Weights of a small image diffusion model.
Model: 10.5M parameters, 48-pixel images, arch unet.
Training: soap at rate 0.0042, batches of 192.
Data: trained on stained colorectal tissue patches (NCT-CRC-HE-100K), 22605 training examples, 63.7 epochs.
Rows from block 11 of a small image diffusion model, named by matrix and row number. Each number is 128 + 32 x the weight over its row's rms, rounded and kept within 0 to 255. All counts start at 0.
Before each channel's rows are labels from the 100 images, of 14976 (inputs lightly noised), where the channel reaches its highest value: "colour at peak" is the nearest of a few named colours to the mean colour under the peak; "top examples" is what is common among them. Only what is clearly more common there than usual is listed. The data: stained colorectal tissue patches (NCT-CRC-HE-100K).
# convs0: first 3x3 conv (model.decb.1.0.convs.0.weight, 96x192x3x3, each kernel summed), inputs 96-191

colour at peak: pink
top examples: tissue: mucus
convs0.25 [ 34  99 109 136 102 125 120 166 117  72 109 108 121 123  98 113  87 148 159 127 133 123  68 141 151  85 133 143 181 142 174 147 109 105 116 143  93 186 134 185  81 144 154 147 134  92 148 112 122 105 101  93 164 138 161 100 164 125 107 127  99 110 103 114 171 176 158  80 124 176 131 123 139 131  82 168 111 119  98 153  91 125 123 121 130 130 108 101 152 179 129 161 124 112 129 175]

colour at peak: pink
top examples: tissue: smooth muscle; tissue: adipose tissue
convs0.18 [148 132 155 116 148  58 138 112 137 136 127 108 140 105 138 126 114 181 107 119 121  91 156  96 109  68  78 111 118 134 133  91 120 164 155  68 110 136 154 130  90 121 130 125 144 169 130  77 168 103 116 113 141 182 115 126 117 110 130 119 100 130 168 189 122  91 106 130 132 128  67 102 138  94 179 116 145 124 131 167  99  75  97 144 127 112 141 156 137 104 129  83 119 113 148 116]

colour at peak: white
top examples: tissue: adipose tissue
convs0.82 [108 135  75 133 100 143 118 128 114 111 128  43 134 123 144 154 128 100 178 161  76 150 148 220 139 211 154 126 142 132 152 158 220 116 151 145 115  95 130 131 121 136 163 123 180 126 128 136 120 131 206  12 114 122 105  93 124 102 103 143 107 175 121 168 172 160 107 127 170 131 137 158 142 126 153  97 155  89 131 143  96 101 190 147 144 105  70 111 121 169 124 182 120 111 161 149]

colour at peak: brown
top examples: tissue: smooth muscle
convs0.81 [162 152 124 126  63 118 151 107  87 151 133  89 148 120 124 141 127 162 127 145 164 106 142 134  63 199 147 110 149 133  59 160 141 145 104  93 129 115 110 123 127 116 185 199 121 170 103 185 144 131 187 100 156 112  69 137 136 149  98 105 125 121 175  88 145 118 121 139 106 102  86 135 146 122 111 110  99  91 176 179 121 107 127 133 141 194  94  91 142 123 134 142 174 147 123 109]

colour at peak: grey; brown
top examples: tissue: lymphocytes
convs0.29 [111  99 159 139  46 153 155  96 127  42 142 123 149 109  98 118  81 173  97 141 122 126  86 139 127 111 168 116 107 157 168 132 107 131  87 199 174 161 145 158 108 137 182 134 139 188 130  33 169 121 106 147 177 119 111 140 157 161 147  75  55 126  86 162 158 117 117 103 104 158  95 108 137  77  86 112  86 132 143 106 135 113 120 150  90  64 144 149 124 163 120 211 119 109  95 229]

colour at peak: pink
top examples: tissue: smooth muscle
convs0.92 [123 145 101 135 125 194  97 118 102 114 144 124 114 141 132 169 137 115 125 118  76 129 161  92 118 140 111 139 150 132 160 142 131 176  91 166 114 106 130 139 255 158  91 113 131 103 160 132 149  86 102 132 105 133 127 102 150 156 145 198 116 148 148 134 128 130  86 128 127 122 113 139  83  80  89 157 223  89 121 133 120 116 131 109  47 114 149 141 129 140 147 123 114  93 117 174]

colour at peak: brown
top examples: tissue: smooth muscle
convs0.58 [171 108 172  70 107  99 123  43 126 110 116 109 119  92 117  34 133 135  93 143 137 159 213  88 138 183 113 122 113 105 109 156 132 119 107 123 145 159 129 179  95 152 140 142 108 125 110 132 136 158 159 155 142 123 149 186 130 108 116 171 120 116 144 121 169 148 143 133 123  68 121 127 141 127 155 118   0 111 143  96 101 140 118 125 135 128 126 106 121 136 114 185  81 143 120 118]

colour at peak: white
top examples: tissue: adipose tissue
convs0.74 [141 100 106 119  36 125 124 153 139 120 153  58 153 123 116 142 154 134 138 128 114 111 119  95 129 150 119 107 101 171 123 142 179 115 138 157 152 121 163 174 136 120 199 157 134  96 162  91 144  95 132 160 116 169 126 168 121  83 192 148 157 225 166 107 153 114 161 117 111 125 151 163 149  65 126  95 140  83 123 164 151 115  64 157  97 146 125  82 152  34 118 120 164 144 157 108]

colour at peak: pink
top examples: tissue: smooth muscle
convs0.17 [ 85 123 141 125  79 121 113 128 136 112 109 124 115 113 139 112 138 160 103 132 107 133 130 123 102 127 114 116 162 122  30 143 102 125 160 132 112 106 101 118 120  88 207 155 121 112 108 153 125 143 144 131 142 109 109 142 140 111  50 106 114  90 117 150 143 153 174  96 125 131 146 139 113 197  80 135 172 149 141 112 150  99 155  85 108 114 104 165 148 129 101 105  79 151 112 122]

colour at peak: grey
top examples: tissue: debris
convs0.87 [103 102  61 124 148 150 252 151 121  57 153  98 127 142 122 128 160 154 117 135 136 170 146 135  90 118 112 147 100 141 100  98 112 180 150  74 157 146 180 100 120 148 179  80 154  44  72 167 129 132 116  82 193  61 103 104 167 194 156 179 119 122 113  96 136 137 146 130 119 131 148  96 150 118 119  56 124 104 179 128 144 168  86 143 152 178  99 140  95  97 175  91 123 137 102  82]

colour at peak: pink
top examples: tissue: smooth muscle
convs0.64 [ 91 138 182 125 146 109 106 120 145 130 179 138 156  88 156 146 147 116 122 158  95  97 136 102 125 152 116 126 137 153 140 111 108 112 170 124 125 135 101 125 152 123 135 133 147 152 115 110 135 102  95  83 133 102 124 147 134 157  94  80 131 127 124 145 117 112 125  99 103 131 116 139 185 114 128  82 164 118 121  85  89 122 117 138 107 144 138 123 148 164 127 143 150 149  77 144]

colour at peak: brown
top examples: tissue: debris
convs0.40 [ 95 107 178 133 167 120  93 129 122 187 156 115 111 117  96 134  87 172 176 135 136  92 104 130  83  76 224 158 140 128 160  89 131 117 157 188 125  96 160 142 147 147 165 174 140 136 134  93 150 114 134  99 118 113 140 135 133 102 120  33 146 139 147 158  77 105 113 136 113  93 197 156 110 130 162 108  98 159 154 130  80  84 143 103 109  67 147 124  96 134 137 126 137  79 132 131]

colour at peak: grey; brown
top examples: tissue: lymphocytes
convs0.70 [137 114  70 123 190 110 168 100 119 195 153  92 126 103 180  87 123 119 213 134 106 136 112 146 169  54 129 103  75 123 107 180  24  96 121  46 131  80 135 142 197 126 151 115 103 106  88 164 132 152 121 166 119 106 126 164 126 160  79  90 124 129 148 176 143 122 187 187 115 103 141 154 105 178  85  75 109  68 126 137  92 118 146 148 148 161 107 179 110  46 129  83 148  88  78  79]

colour at peak: grey
top examples: tissue: lymphocytes
convs0.77 [123  96 182 131 133 143 178 160 114 188 139 122  91 155 102 116 154 148  93 130 111 149 109 115 121  87 115 167 191 158 126 105 115 137 132 225 128 170 156 172 128 136 175 106 112  93 150  17 121 132 128  89 191  93  97 113  41 129 139 104 175  67 161 194 146 152 133  93 116 127 184 140 103  72 105  98  95 129 115  90  82 167 141  80  92  87 129 205 103 147 137 167 165 154  98  81]

colour at peak: brown; black
top examples: tissue: lymphocytes
convs0.28 [255 135 135 181 129  65 139 101 116 137 130  99 162  98 100 125 141 135 219  32 132 117 143  70 108 138 147 124 124 163 118 108 107 129 227  37 164 159 134 132  10 126 146 152 129 110 104 255 139 107  98 124 142 144 117 203 149  80 132  16 125 109 143 111 112 133 152 117 128 140 120 152  96 134 167 120 112 126 131 115 136 129 151 126  81 119 118 140 146 105 102 153  58 129 162 113]

colour at peak: grey
top examples: tissue: debris
convs0.14 [110 111 128 128 140 136 118 124 146 114  80 127 130 136 125 138 116 139 105 106 119 114  88 104 184 151 111  96 164 107 167  74  65 180 149 145 166 107 146 117 142 156 145 132 150 127 119  74 170 138 154 156 114 165  81  87  92 114 133  58  88 140 150  95 161 167 176 111  57 121  83 108 120 146  55  90 115 103 144 164 133 157 135 171 127 144  71 126 134 106 134 154 117 186  53 151]

colour at peak: pink
top examples: tissue: debris
convs0.4 [113 146 124 121 137 136 144 110  95 165 126 115 142 171 140 127 120 153  61 111 111 172  77 144 157  75 157 128  91 153 154 150 174 115 119 102 136 117 124 117 159 142 137 115 112 114 105 182  95 137  70  93 122 120 134  76  92 107 122 161 107 159 111 149 137 173 135 113 137 168 102 123 133 126 205 113 182  93 145 132 119 138 136 127 156 124 122 123 116 147  99 146 151 129  96 168]

colour at peak: white
top examples: tissue: adipose tissue
convs0.90 [ 88 113 187  81 135 132 130 117 134 134  30 145 101  78 123 134 108 126 155  88  70 110 101 112 111 240 131 140 130 147 123 166 114 112 196 134 145 138 128 120 200 107 125 103 119 117 114 101 129 144  42 159  91  94 116 159 117 103 158 124 119 107 121 116 255  99 134 143 131 145 123 145 126 127 131 147 162 139 143 115 141 208 120 127 152  98  94 131 122 146 132 165 150 123 154 110]

colour at peak: brown
top examples: tissue: smooth muscle
convs0.37 [118 150 146 135 127 125  93  56 143 143 163 113 129 116 102 106 113 148  86 132 125 101  88 121 118 144 130  98 168 134 111 114 114  67 143   4 148 105 155 112 193 106 141  95 163 110 115 115 130  88 149 104 129 132 101 195 162 150 124 119 132 152 133  87 179 128 109 117 113  99 107 120 117 123 116 121 156 153 126 128 161 106 147 151  81 130  93 167 171 112  92 111  98 102 123 128]

colour at peak: pink
top examples: tissue: debris
convs0.69 [140 149 144 124 101  30  55  85  98 136 132 154 191 129  67 160 128 111 165  89 118  85 102  96  83 145 120  91 125 135 181 126 115 139 113 144 110 100 115 108 153 128 136  89 182  65 120 132 176 133 140 104 172 194 135 127 112 107 112  91 140 143 119  58 206 158 108 116 136 129  90 143 111 137 240 110 155 140 151 142 119  87 162 148 139 151  88 154 133 159 120  74  98 146 134 224]

colour at peak: white
top examples: tissue: adipose tissue
convs0.53 [119 119 133 111 113 121 126 173 116 135 141 103 150 127 149 184 144 127 159 127  32  89 146 161 119 255  93 144 143 140 132 141 204 134 107 124 106 149 125 134 153 146 158 226 135 160 133 110 173  98 197  40 146 143 123 121 129  82 109 171 102  99 143 110 158 112 103 110 152 143  96 112 134 119 127 115 164  86 145 171 106 102 150 132 192 156  88 100 117 160 129 164  99 136 155 126]

colour at peak: brown
top examples: tissue: smooth muscle
convs0.49 [194 119 180 112  87 154 112 121  92 170 164  68 160 105 204 111 141 154 138 134 140  94 119 132 138 165 136 128  87 103 121 136 204  73 169 111 162 131 148 122 137 111 103 104 135 148  96 133 117 103 143  56 117 142  81 167 113 128  95 176 153 197 138 118 153 121 161  94 254 148 137 127 129  87 110 127 129  62 127 163 126 145 109 127 147 167 102 165  61 174 142 138 142 115 143 177]

colour at peak: pink
top examples: tissue: adipose tissue
convs0.21 [155 160 140 115  84 100 139  92 145 128 148 118 136 125 115 111  93 181 146 121 106  98 145  94 147  94 124  87 133 109  92  77 116 109 165 144 155 110  97 151 102  98 163 151 108 128  99  66 122 113 124 117 142 126 124 162 136 108 138 111 124 116 142 178 124 145 145 115 152 100 119 138 157 144 128 115 117 115 125 133 104 125 100 147 149 122 140 147 145 128 126  98  99 147 156 116]

colour at peak: white
top examples: tissue: normal colon mucosa
convs0.61 [144 109 201 123 147 174 142 118 101  86  99 164 117 131 132 129 139 131 136 178 131 125  99  96 109 145 160 104 140 130  85 133 152 138  75 127 102 129 148 167 157  96 111 129  97  91 129  84 140 173  97 107 103 117 105 180 120 141 121 109 174 102 154 116 161 112  96 147 139  96  74 131 116 151 117 143 178 133 154  70  95 147  92 144 159 137  83 114  96 134 141 177 187 128 222 133]

colour at peak: white
top examples: tissue: adipose tissue
convs0.67 [158  97 208 129  89 130 106 128 130  97 143  36 125 149 120 149 117  99 136 130 116 120 126 144 112 133  89 107 112 174 153 179 214  81 125  57 144 140 128 124 157 153 145 106 147  99 173 192 125 111 165 125 114 166 140  83 115 139 162 201 151 213 167 103 153  87 129 170 125 110 152 117 157  86 157 104 141 109 142 162 156 135 137 107  88 123  99 110 152  81 119  89 201 148 146 144]

colour at peak: white
top examples: tissue: adipose tissue
convs0.0 [203 101  79 160  97 153  99 111  82 121 156 115 112 132 148 123 136 151 149 143 138 135 126 149 127 108 135 139 156 189 126 137 194 127 111 160 120  97  92 163 166 164 180 105 128 113 108 101 122  89 177 131 175 120 113 142 129  94 204 201  88 146 146 117 150 172 151 149 178 148  87 148 119 133 133 139 138  66 126 128 159 114 105 121  98 170  79 105  91  67 123 166 169 157 107 124]

colour at peak: grey; brown
top examples: tissue: lymphocytes
convs0.24 [127 115 106 133 146 119  55 138 156 181  90 148 150 104  77 134 145 153 119 116 140  90  79 135 161 110 134 122 132  98 107 111 118  99 128  60 126 105  85 176 143 121 171  75  91 147 126 154 138 107 101  91 149 145 145  62 191  66 146 238  68 102 158  78 137 124 164 145 138 138 137 185 136 142 163 131  93 128 141 165 107 200  92 110 144 181 127 128 167 132 100 104 122 124 123  96]

colour at peak: pink
top examples: tissue: debris
convs0.78 [121 113  94 123 126 120 130 107 128 144  97 109 114 170 137 135 146 167  87 120 126 148  79 115 126  89 136 112  98 179 205 151 179 137 128 151 113 123 118 114 114 130 152 150 119  92 131  83 118 115  81 122 143 152 133 104 132 100 172 146  91 147 144 136 139 173 149 108 110 161 116 156 136 141 159 123 181 113 117 118 129 118 101 131 135 124 119 133 115 122 118 123 140 141 104 128]

colour at peak: brown
top examples: tissue: smooth muscle
convs0.66 [ 58 132  76 130 161 134 161 198  61 159 153 119 146  82 128  57  72 143 123 120 138 144 104 134 145 152 125 142 155 100  78  26  77 114 134 182 115  97 109 106 121 157 144 113 129 139 120 241 165 132 117 128 135 106 153 123 134 123 105 140 133 112 118 162 117 141 138 143 137  97  66 153 125  76  95 112 113 132 127 152 138  95 151 100 123 159  86  86 120 121 127  88 117 118 119 128]

colour at peak: brown
top examples: tissue: lymphocytes
convs0.2 [112 151 104 132 103 124 168 181 178 137 203 103 135 118 152 108 160 141  89 146 162 132  89 156 149  48 129 132 116 117  39 109 119 166  94 141 136  98  88 118 112 136 121 145 166 137 111 222 132 184 142  98 152  40 100 104  98 148 174  73 133 102 161 145  94  96 135 171 116 138 152 121 167 158 103 115 107 111 156 169 118 120 122 101 143  81 154 128 124  99 117 104 159 145 138  97]

colour at peak: brown
top examples: tissue: debris; tissue: lymphocytes
convs0.75 [112 111 197 128 138 134 130 179  67 237 155 119 107 130  96 125 113 118 141 107 135 107  86  94 128 114 101 133 165 114 163 114  65 122 149 165 151  81 176 113  94 127 144 128 158  84 142  30 174 161  98 117 146  91  84  97 121 106 155  58 133 126 112 139 128 133 147 139 137 137 154 183  92 124 153 122 163 164 140 114 107 150 157  90 103  82 123 160 124 112 153 186 143 132 115 106]

colour at peak: grey; brown
top examples: tissue: normal colon mucosa; tissue: mucus
convs0.33 [207 131  86 170 125 134 138 112 109 101 134 177 125 162 131 153 105 162 100  65  76 108 167 120 134 115 132 167 126  87 146  61 139 132  81 118 133  70 155 104 126 119 136 180 161 124 133 207 128  89 133 153 105 126 111  82 138 147 110 120 118 106 135 120  71 123 146 103  79 108 113 146 163 147  26 113 125 114 104 142  91  90 148 127  85  82 156 169 159 117 131   7  94 100 146 138]

colour at peak: brown
top examples: tissue: lymphocytes
convs0.73 [175 122  73 119  84 138 133 111 155  88 162 145 171 132  85 151  99 213  98 133 143  73 137 135 145 118 145  94 252 149  84  97 153  95 132  63 137 129 127 143 109 164 123 180 130 157 154 162 108  80 155 119 109 130  59 168 116 122 152 106 142 129 133 159  83 143 143  50 133 141  89 133 174 130  80 167 102 182  95 117 110 139 141 107 132 164 112  99 121 138 115 110 137 161 135 122]

colour at peak: grey; brown
top examples: tissue: lymphocytes
convs0.1 [142 124 153 124 142  98 101 194 110 149 130 120 122 122  72 137 127 133 123  96  74 111 192  62 168 112 136  86 133 119 146  60  84 149 137 114 138  99 141 158 103  99  99  99 188  95 117 175 138 184 153 121 131 154 149 136 126 124 132 113 112 122 155 121 155 183 119 109  97 124 132 126 139 165 114  86 216 116 147 103 119 127 138 137 140 121 148 146 129 148 133  68  96 115 147 153]

colour at peak: white
top examples: tissue: mucus
convs0.42 [135 151 120 134 106  98 123 135 146 124 164 114 169 124 141 159 100 175 164 130  76  77 122 100 156 182  91 115 125 154 117 113 124  99 130 164 136 176 119 188 148 111 124  83 125 148  91 150 107 157 121 130 152 119 154 124 135  64 167 198 135 149 128 160 120 133 150 131 142 122 106  95 147 131  86  98 103 143 131 149 128 144 120 142 123 100  91 118 100 112 185 129 121 129 114 126]

colour at peak: grey
top examples: tissue: lymphocytes
convs0.94 [155 140  85 129 138 134 106 113  93 105 145 205 145 119 132 141 121  95  22  69 159 117 136 150  91 144 117 129 112 119 115 164  61 132 123  98 151  97 166 126 125 145 124  97 110  91 148 128  97 155  93 185 172 129 120 114 138 128 151 121  91 122 106 192  28 143  61 115 120 106 111 139  89 103 111  87 117 124 106 152 129  90 141 151 129  85 143 185 147 151 155 111 148 127 136 118]

colour at peak: pink
top examples: tissue: debris
convs0.91 [ 59 144 142 140 111  93 125 146 124  80 137 108 151 106 121 175 145 129 150 132 108  99 117  88 119 178 118 147 128 135 133  98  62 127 119 161 134 119 120 149  41 118 152 146 124 156 161 106 116 151 112 111 137 130 149 120 135  94 146 148 137 156 133 115  87 133  73 146 102 101 115  87 157 135 123 107 143 131  97 125 131  96 129 122 129 139 129 110 146 109 124  63 138 154 123 141]

colour at peak: grey
top examples: tissue: lymphocytes
convs0.93 [113 161 148 126  97 142  16 127  75 209 155 130 140 153 122 113 114 169  84 111 141 112 127 117  84 122 135 136  95 133 106  76 110  98  82 161 122 116 163 154 118 134 128 119 146 135  79 118 184  64 131 136 193 105 186 127 173 119 134 139  67 143 100 157 139 155  90 156 133 130 173 164 125 125 135 109 133 170 131 137  94 108 109  38 124 101 163 136 132 159 138 159 137 111 128 134]

colour at peak: black; brown
top examples: tissue: normal colon mucosa
convs0.86 [175 151  64  98  36 167 164  92  68 145 139  53 138 121 127 152 121 202 136 141 157  74 103 107  81 160 130 152 126 108 148  96 198 163 179  60 119 147 101 122 128 131 176  93  83 130 125 119 112 100 161  94 153 140 112 171 100 107 165 210 156 144 124 178 164  99 183 146 144 114 122 103 147 146 167 114 106 102 169 176 118 151 165 108 132 146 113  95 166 161  80 157 146 151 120 143]