Weights of a small image diffusion model: 48-pixel images.
Rows from block 10 of a small image diffusion model, named by matrix and row number. Rows with one number belong to one channel. Each number is 500 + 50 x the weight over its row's rms, rounded and kept within 0 to 999. All counts start at 0. Numbers have three digits each.
After each channel's rows are labels from the 100 images, of 14976 (inputs lightly noised), where the channel reaches its highest value: "strongest on" is what is common among them; "colour at peak" is the nearest of a few named colours to the mean colour under the peak. Only what is clearly more common there than usual is listed. The data: stained colorectal tissue patches (NCT-CRC-HE-100K). In brackets: how many of the 100, against the usual share in percent.
# convs0: first 3x3 conv (model.decb.0.2.convs.0.weight, 192x192x3x3, each kernel summed), inputs 0-95
# convs1: second 3x3 conv (model.decb.0.2.convs.1.weight, 192x192x3x3, transposed, each kernel summed), outputs 0-95

convs0.18:507482463394535573443478504571466585486510493503471508466733411456535491467453521480525554489397519510417483417527601439484422506516521486493440457478473626492487532526483470488502535483569481467488392549549557467447576555459499451516496452508507497522489482499469468471533480537545497517
convs1.18:347421452514513495452553512549449599523475489454578555488382515517459483503489519520477481572552621497539516541445489540523528567565465425476556477458495512570528388598491516525548502506545495521471484397462555521510524441535570511570472481397502509551467453463547516549524518516515475550
strongest on: tissue: mucus (26 vs 8.9)
colour at peak: brown (36 vs 11.7)

convs0.41:527496575504548556490432440345483576455458490507559518495469576499533530477534563504546533455508519603542522529520536535633613542537454561518505521511475490572409478426476503324483549502422610519510507520511521484362485575558539547524522507535478499410508505491491532530494498448490469653
convs1.41:470467530516491519601566434538561539539540488569557566451503473485441468486468553501573466451534566474515542585492554488501479502448448556477504470436574544459548410508438441481497509556550505498440472426478530534390455515492377446516374504369397511506523386521487400458448415403502510483
strongest on: tissue: debris (43 vs 11.1)
colour at peak: brown (31 vs 11.7)

convs0.12:526505629522458431473533482543496477526518557555578548524480475487504502495557459559511461479660543528520583605543515549565543478438550562497553402548514457440499520542518473535516369468660479492480388506508494482498592398454491538483495424439517530337461474590509530555508534589494502374
convs1.12:482415457556483501427417498493624472468492534532399489429511509525500561514525545494497509554545527561480428451470477444496498532495418498518506593530421482493508581451523505460380493511451455512597472416457467506457451477475528458606488418616507554557537503544445501508572365539427561473
strongest on: tissue: normal colon mucosa (46 vs 8.6)
colour at peak: grey (42 vs 21)

convs0.88:501528570523529520478522435528465512521516503544454470444611409494540512464523529486479528534532443409491506506531478521465429485520558444481681437533466491521547521485505476535467576458477544492507631466562523571474550398574548523443460503473513470455420533473521471551534530475362514520
convs1.88:482457502505532449476480530445583513464541460426467497544428556530362483562507531464509492431535515591455506496569540491457485453563470471439521431515541521529557393570493472463564541466423428434520533571471527473562463482514429488514542502506455599509517465528422567466431365493555411463
strongest on: tissue: debris (34 vs 11.1)
colour at peak: brown (32 vs 11.7)

convs0.161:514468489485488371353519458525541534462522471480450538477517526442533476514477417525520501411532423492479464474369541315409392462459570490507575467456507511467485511544507508476478447480407410459509600533601602499533501533588537492457518506477453478453500452541523469429518478490446539457
convs1.161:509476568536493486486471546473445495463416531521562528555462501493423519543495407452586527577519501564481479506482467449469514499443497475524456516515456592560473536482530325465533520562508427534480561394484538537539469456501504453519406526515619488487477572494442506596511480557570460448
strongest on: tissue: normal colon mucosa (59 vs 8.6); tissue: debris (27 vs 11.1)
colour at peak: grey (48 vs 21)

convs0.61:528511508472575512434487439540547555502534452503449596496457577443502399579530455447496490521491625456500476518526570597569419456462486473458495505487490485559375443444442491563524419551395483490509480558531446494492457501524523483588519487473611552516500568493529481496471480550570491548
convs1.61:511499490468450491452480538522494529496461525536433592407435491628547639381508596583601485426536471470476499595429462501521479451539483511563499554459444502403551550496584587515461554569507607477530572442557551510507533575498436539463459508553384467496590469521457499502550523515617519463
strongest on: tissue: normal colon mucosa (74 vs 8.6)
colour at peak: grey (47 vs 21)

convs0.3:494482422538541439510444530627476393530582538499631444503501500511486495517503534493571471488469506622461616522564416493446479481522442463630490405481453513420580507539435503502492468499501468530390523486466596438515472387564532559509526544515539497444502540570471517465464516514434521513
convs1.3:475430510455522474491522441489518474478422566516464534419479437471508494343474484495537432497546624527593533476473566510451531544455546503513556577522521503536482493493502567537494498558474495511614515405484482479505521480503377478515478533480521545567472522488532524458561338517447551447
strongest on: tissue: lymphocytes (30 vs 11.3); tissue: normal colon mucosa (29 vs 8.6)
colour at peak: brown (30 vs 11.7)

convs0.138:532482482529428393621492484327518494547521458492472593497282540505539507506512426469469528523435454512505457519508499501464436490461422498447521546498497502472592526518526487491552634572447484510526593505492574570558476488538539535601506561508517512403457469462526526486511503618505498416
convs1.138:532485491428487520492484469498567431531491458609469479437488590360497464403472537607453448512505591502413444484504481357503471406621472520588501505517586483461494533548540542529458544529434480477496486470567486460494590571527455528449471500522568510551467519473384627453532486509468566465
strongest on: tissue: normal colon mucosa (56 vs 8.6)
colour at peak: grey (42 vs 21)

convs0.105:503512525547514467477497504426466592485523502468469581498332509510510474474487491508469492463513525522534408467499605565468406493484460424519465626471464473482501538454518456549530490527480472568479515542568552513530513525565561549520492467550535484579502538384500491424525529443514486623
convs1.105:430465494414564436479486479507511526479442497529517496327516515470449538511523462444585480649621608518485519451555485444508568448488562525481438596485518512478538442486507455528478525575433484526484519373544530514502513477539438524571445503320467568582508444518465486517496412509532546476
strongest on: tissue: normal colon mucosa (56 vs 8.6)
colour at peak: grey (50 vs 21)

convs0.112:524526504506501395496505486524533565508568510523610502487640467524521493496505548509576473513537390548448502531532570594488514459506565473524370368470471589528438450471469496532498545487393501490586434533529458433510575628493521461469481550501465512492475522524490522466507544548462487518
convs1.112:468327539509569574444488496490401558501471537523417496491493469467450487567482501456617482454549534453571537540582488603497543511531470483508489625481446538503446402473495497513564456583563499529486527405492471521483596506551466499573473487523510552495490411548571435572529471536579519484
strongest on: tissue: debris (37 vs 11.1)
colour at peak: brown (34 vs 11.7)

convs0.162:418571579458402512459486451449413432464498494477547525502577404466515457601469544549513537577457509487485488514525482454497473511466486427447550427515467586510522519571551513500505462496276539482454419460518537529482574467519501533492528529451511476494455514464464517451571518508582449425
convs1.162:466488494515558445502482505475531512588437367431479501495481450525495609451506539543484596559470529591533521475418590524483534437505492521491504560529486481548520560515516540494523471505502481576498510532508422491439583542481503453515503538464467453582419477576557404337453542416495515450
strongest on: tissue: normal colon mucosa (100 vs 8.6)
colour at peak: pink (76 vs 38.8)

convs0.135:591444585590531380532520446642529526436504397504470549570551494459504511435523553484574538499416556500509534515461509535449527498553528522535525576554464469421435459548503558587494435500600499523517469493424463539554420565493497527452458548550427508476506498456514488492483526538480490402
convs1.135:521545492500430622609543569562504498465600553447524535499607578459481477512517453534495480416517496580464499492587531469381479457517476506484553508446484515429502511444547494454578477490491460461420442600570538484458497556581523488495478531409558579413530496536492547569618485425571469459
strongest on: tissue: normal colon mucosa (79 vs 8.6)
colour at peak: brown (36 vs 11.7)

convs0.124:598489472516506546539494502399560487505537513579548510532364535444571437482452471498426465461550493539476437537508392517577500539496453543435601438488447431484480509433474510515561606513323526447553461473473477470427488592503492543466472611536459471378553460485578500535532476483551517471
convs1.124:386536513412537520562497510503279462506486452520494534425483488507334508416544449478481472487450536461515528523551576447532535407470515475536557488579646561494497533494526443540385540518474489479513505534492547463526436556417518465426529529513520561511492505462442514543496475497463509493
strongest on: tissue: normal colon mucosa (56 vs 8.6)
colour at peak: grey (52 vs 21)

convs0.90:592441473537533502567489525520475454464461484541464471528528442464504487510461550497480446475515531435497477579468532477559565487444410578426448517537472487541514468429513476481533508495512498467473541518409585522461406401511510581456490388526511499471639471533486521611470510531457480519
convs1.90:477545560506573493479483556526583608535572511595541584509501622492499457537503596559552542500490460560564541441578550594565424472438467503469487546534563539482481376474491481470561462579519532509442503572546524564561527507499407573567520502546414539544488471542444588508463494501527480476
strongest on: tissue: smooth muscle (37 vs 13.4)
colour at peak: brown (32 vs 11.7)

convs0.17:521482449469570515523534544420475452478458449503418574451470532582546535475479505464547523428464675440476429527483426382451486548517588497477522465526545463474434452481534449475404488500401479464449559463470520544447514502476533574392467556493550549462518464586550459470510458507531468500
convs1.17:575523491567420510522519473505525463480401477509546525500510494474531494611533486527437415615463524435547539476544446551380491521621516533532538534506490460478420561478500632537560485524511397436599427524556602470525544485416511458461442484541490457430475561499468548498590506519517467510
strongest on: tissue: lymphocytes (67 vs 11.3)
colour at peak: grey (62 vs 21)

convs0.168:516537503441522550480474518433558455455509408571374569544486563448407513526478464432431459575429542453567479472487563609621518433492503475490486461525461442579508559498495551488579539489576508611537467510508460545481503527494629425479460494519503491500538495352459462577489524481575503439
convs1.168:508494462410474461514521483487500522533455459534504443571466466511479561452480400504532507454474510502529473539504514538458577461493469401524539555476451426422513526510359446493502462539511402474545541582497509512516563429531497442518440515469471503500516447564491420491577497383529398514
strongest on: tissue: lymphocytes (64 vs 11.3)
colour at peak: brown (36 vs 11.7)

convs0.19:506501537514445487476436478412527469464471507573469464481475582537519450457541487548538521528563437479467771529562523478478481440491518428495510495464509488549434473547484529524478441491450491438514546498579444521415522428463549506639528533527470502505525445532557475462515432471479507464
convs1.19:480554508459455422521568416519449564468464403503481397504595573529531478573565410590566463523478541495415450506509508519438532489472536494562541506466478495513396582489413440398405509538496471541486592497416445498439533568529519496504476541511443544502590541552450494505513485493486520435
strongest on: tissue: smooth muscle (74 vs 13.4)
colour at peak: pink (66 vs 38.8)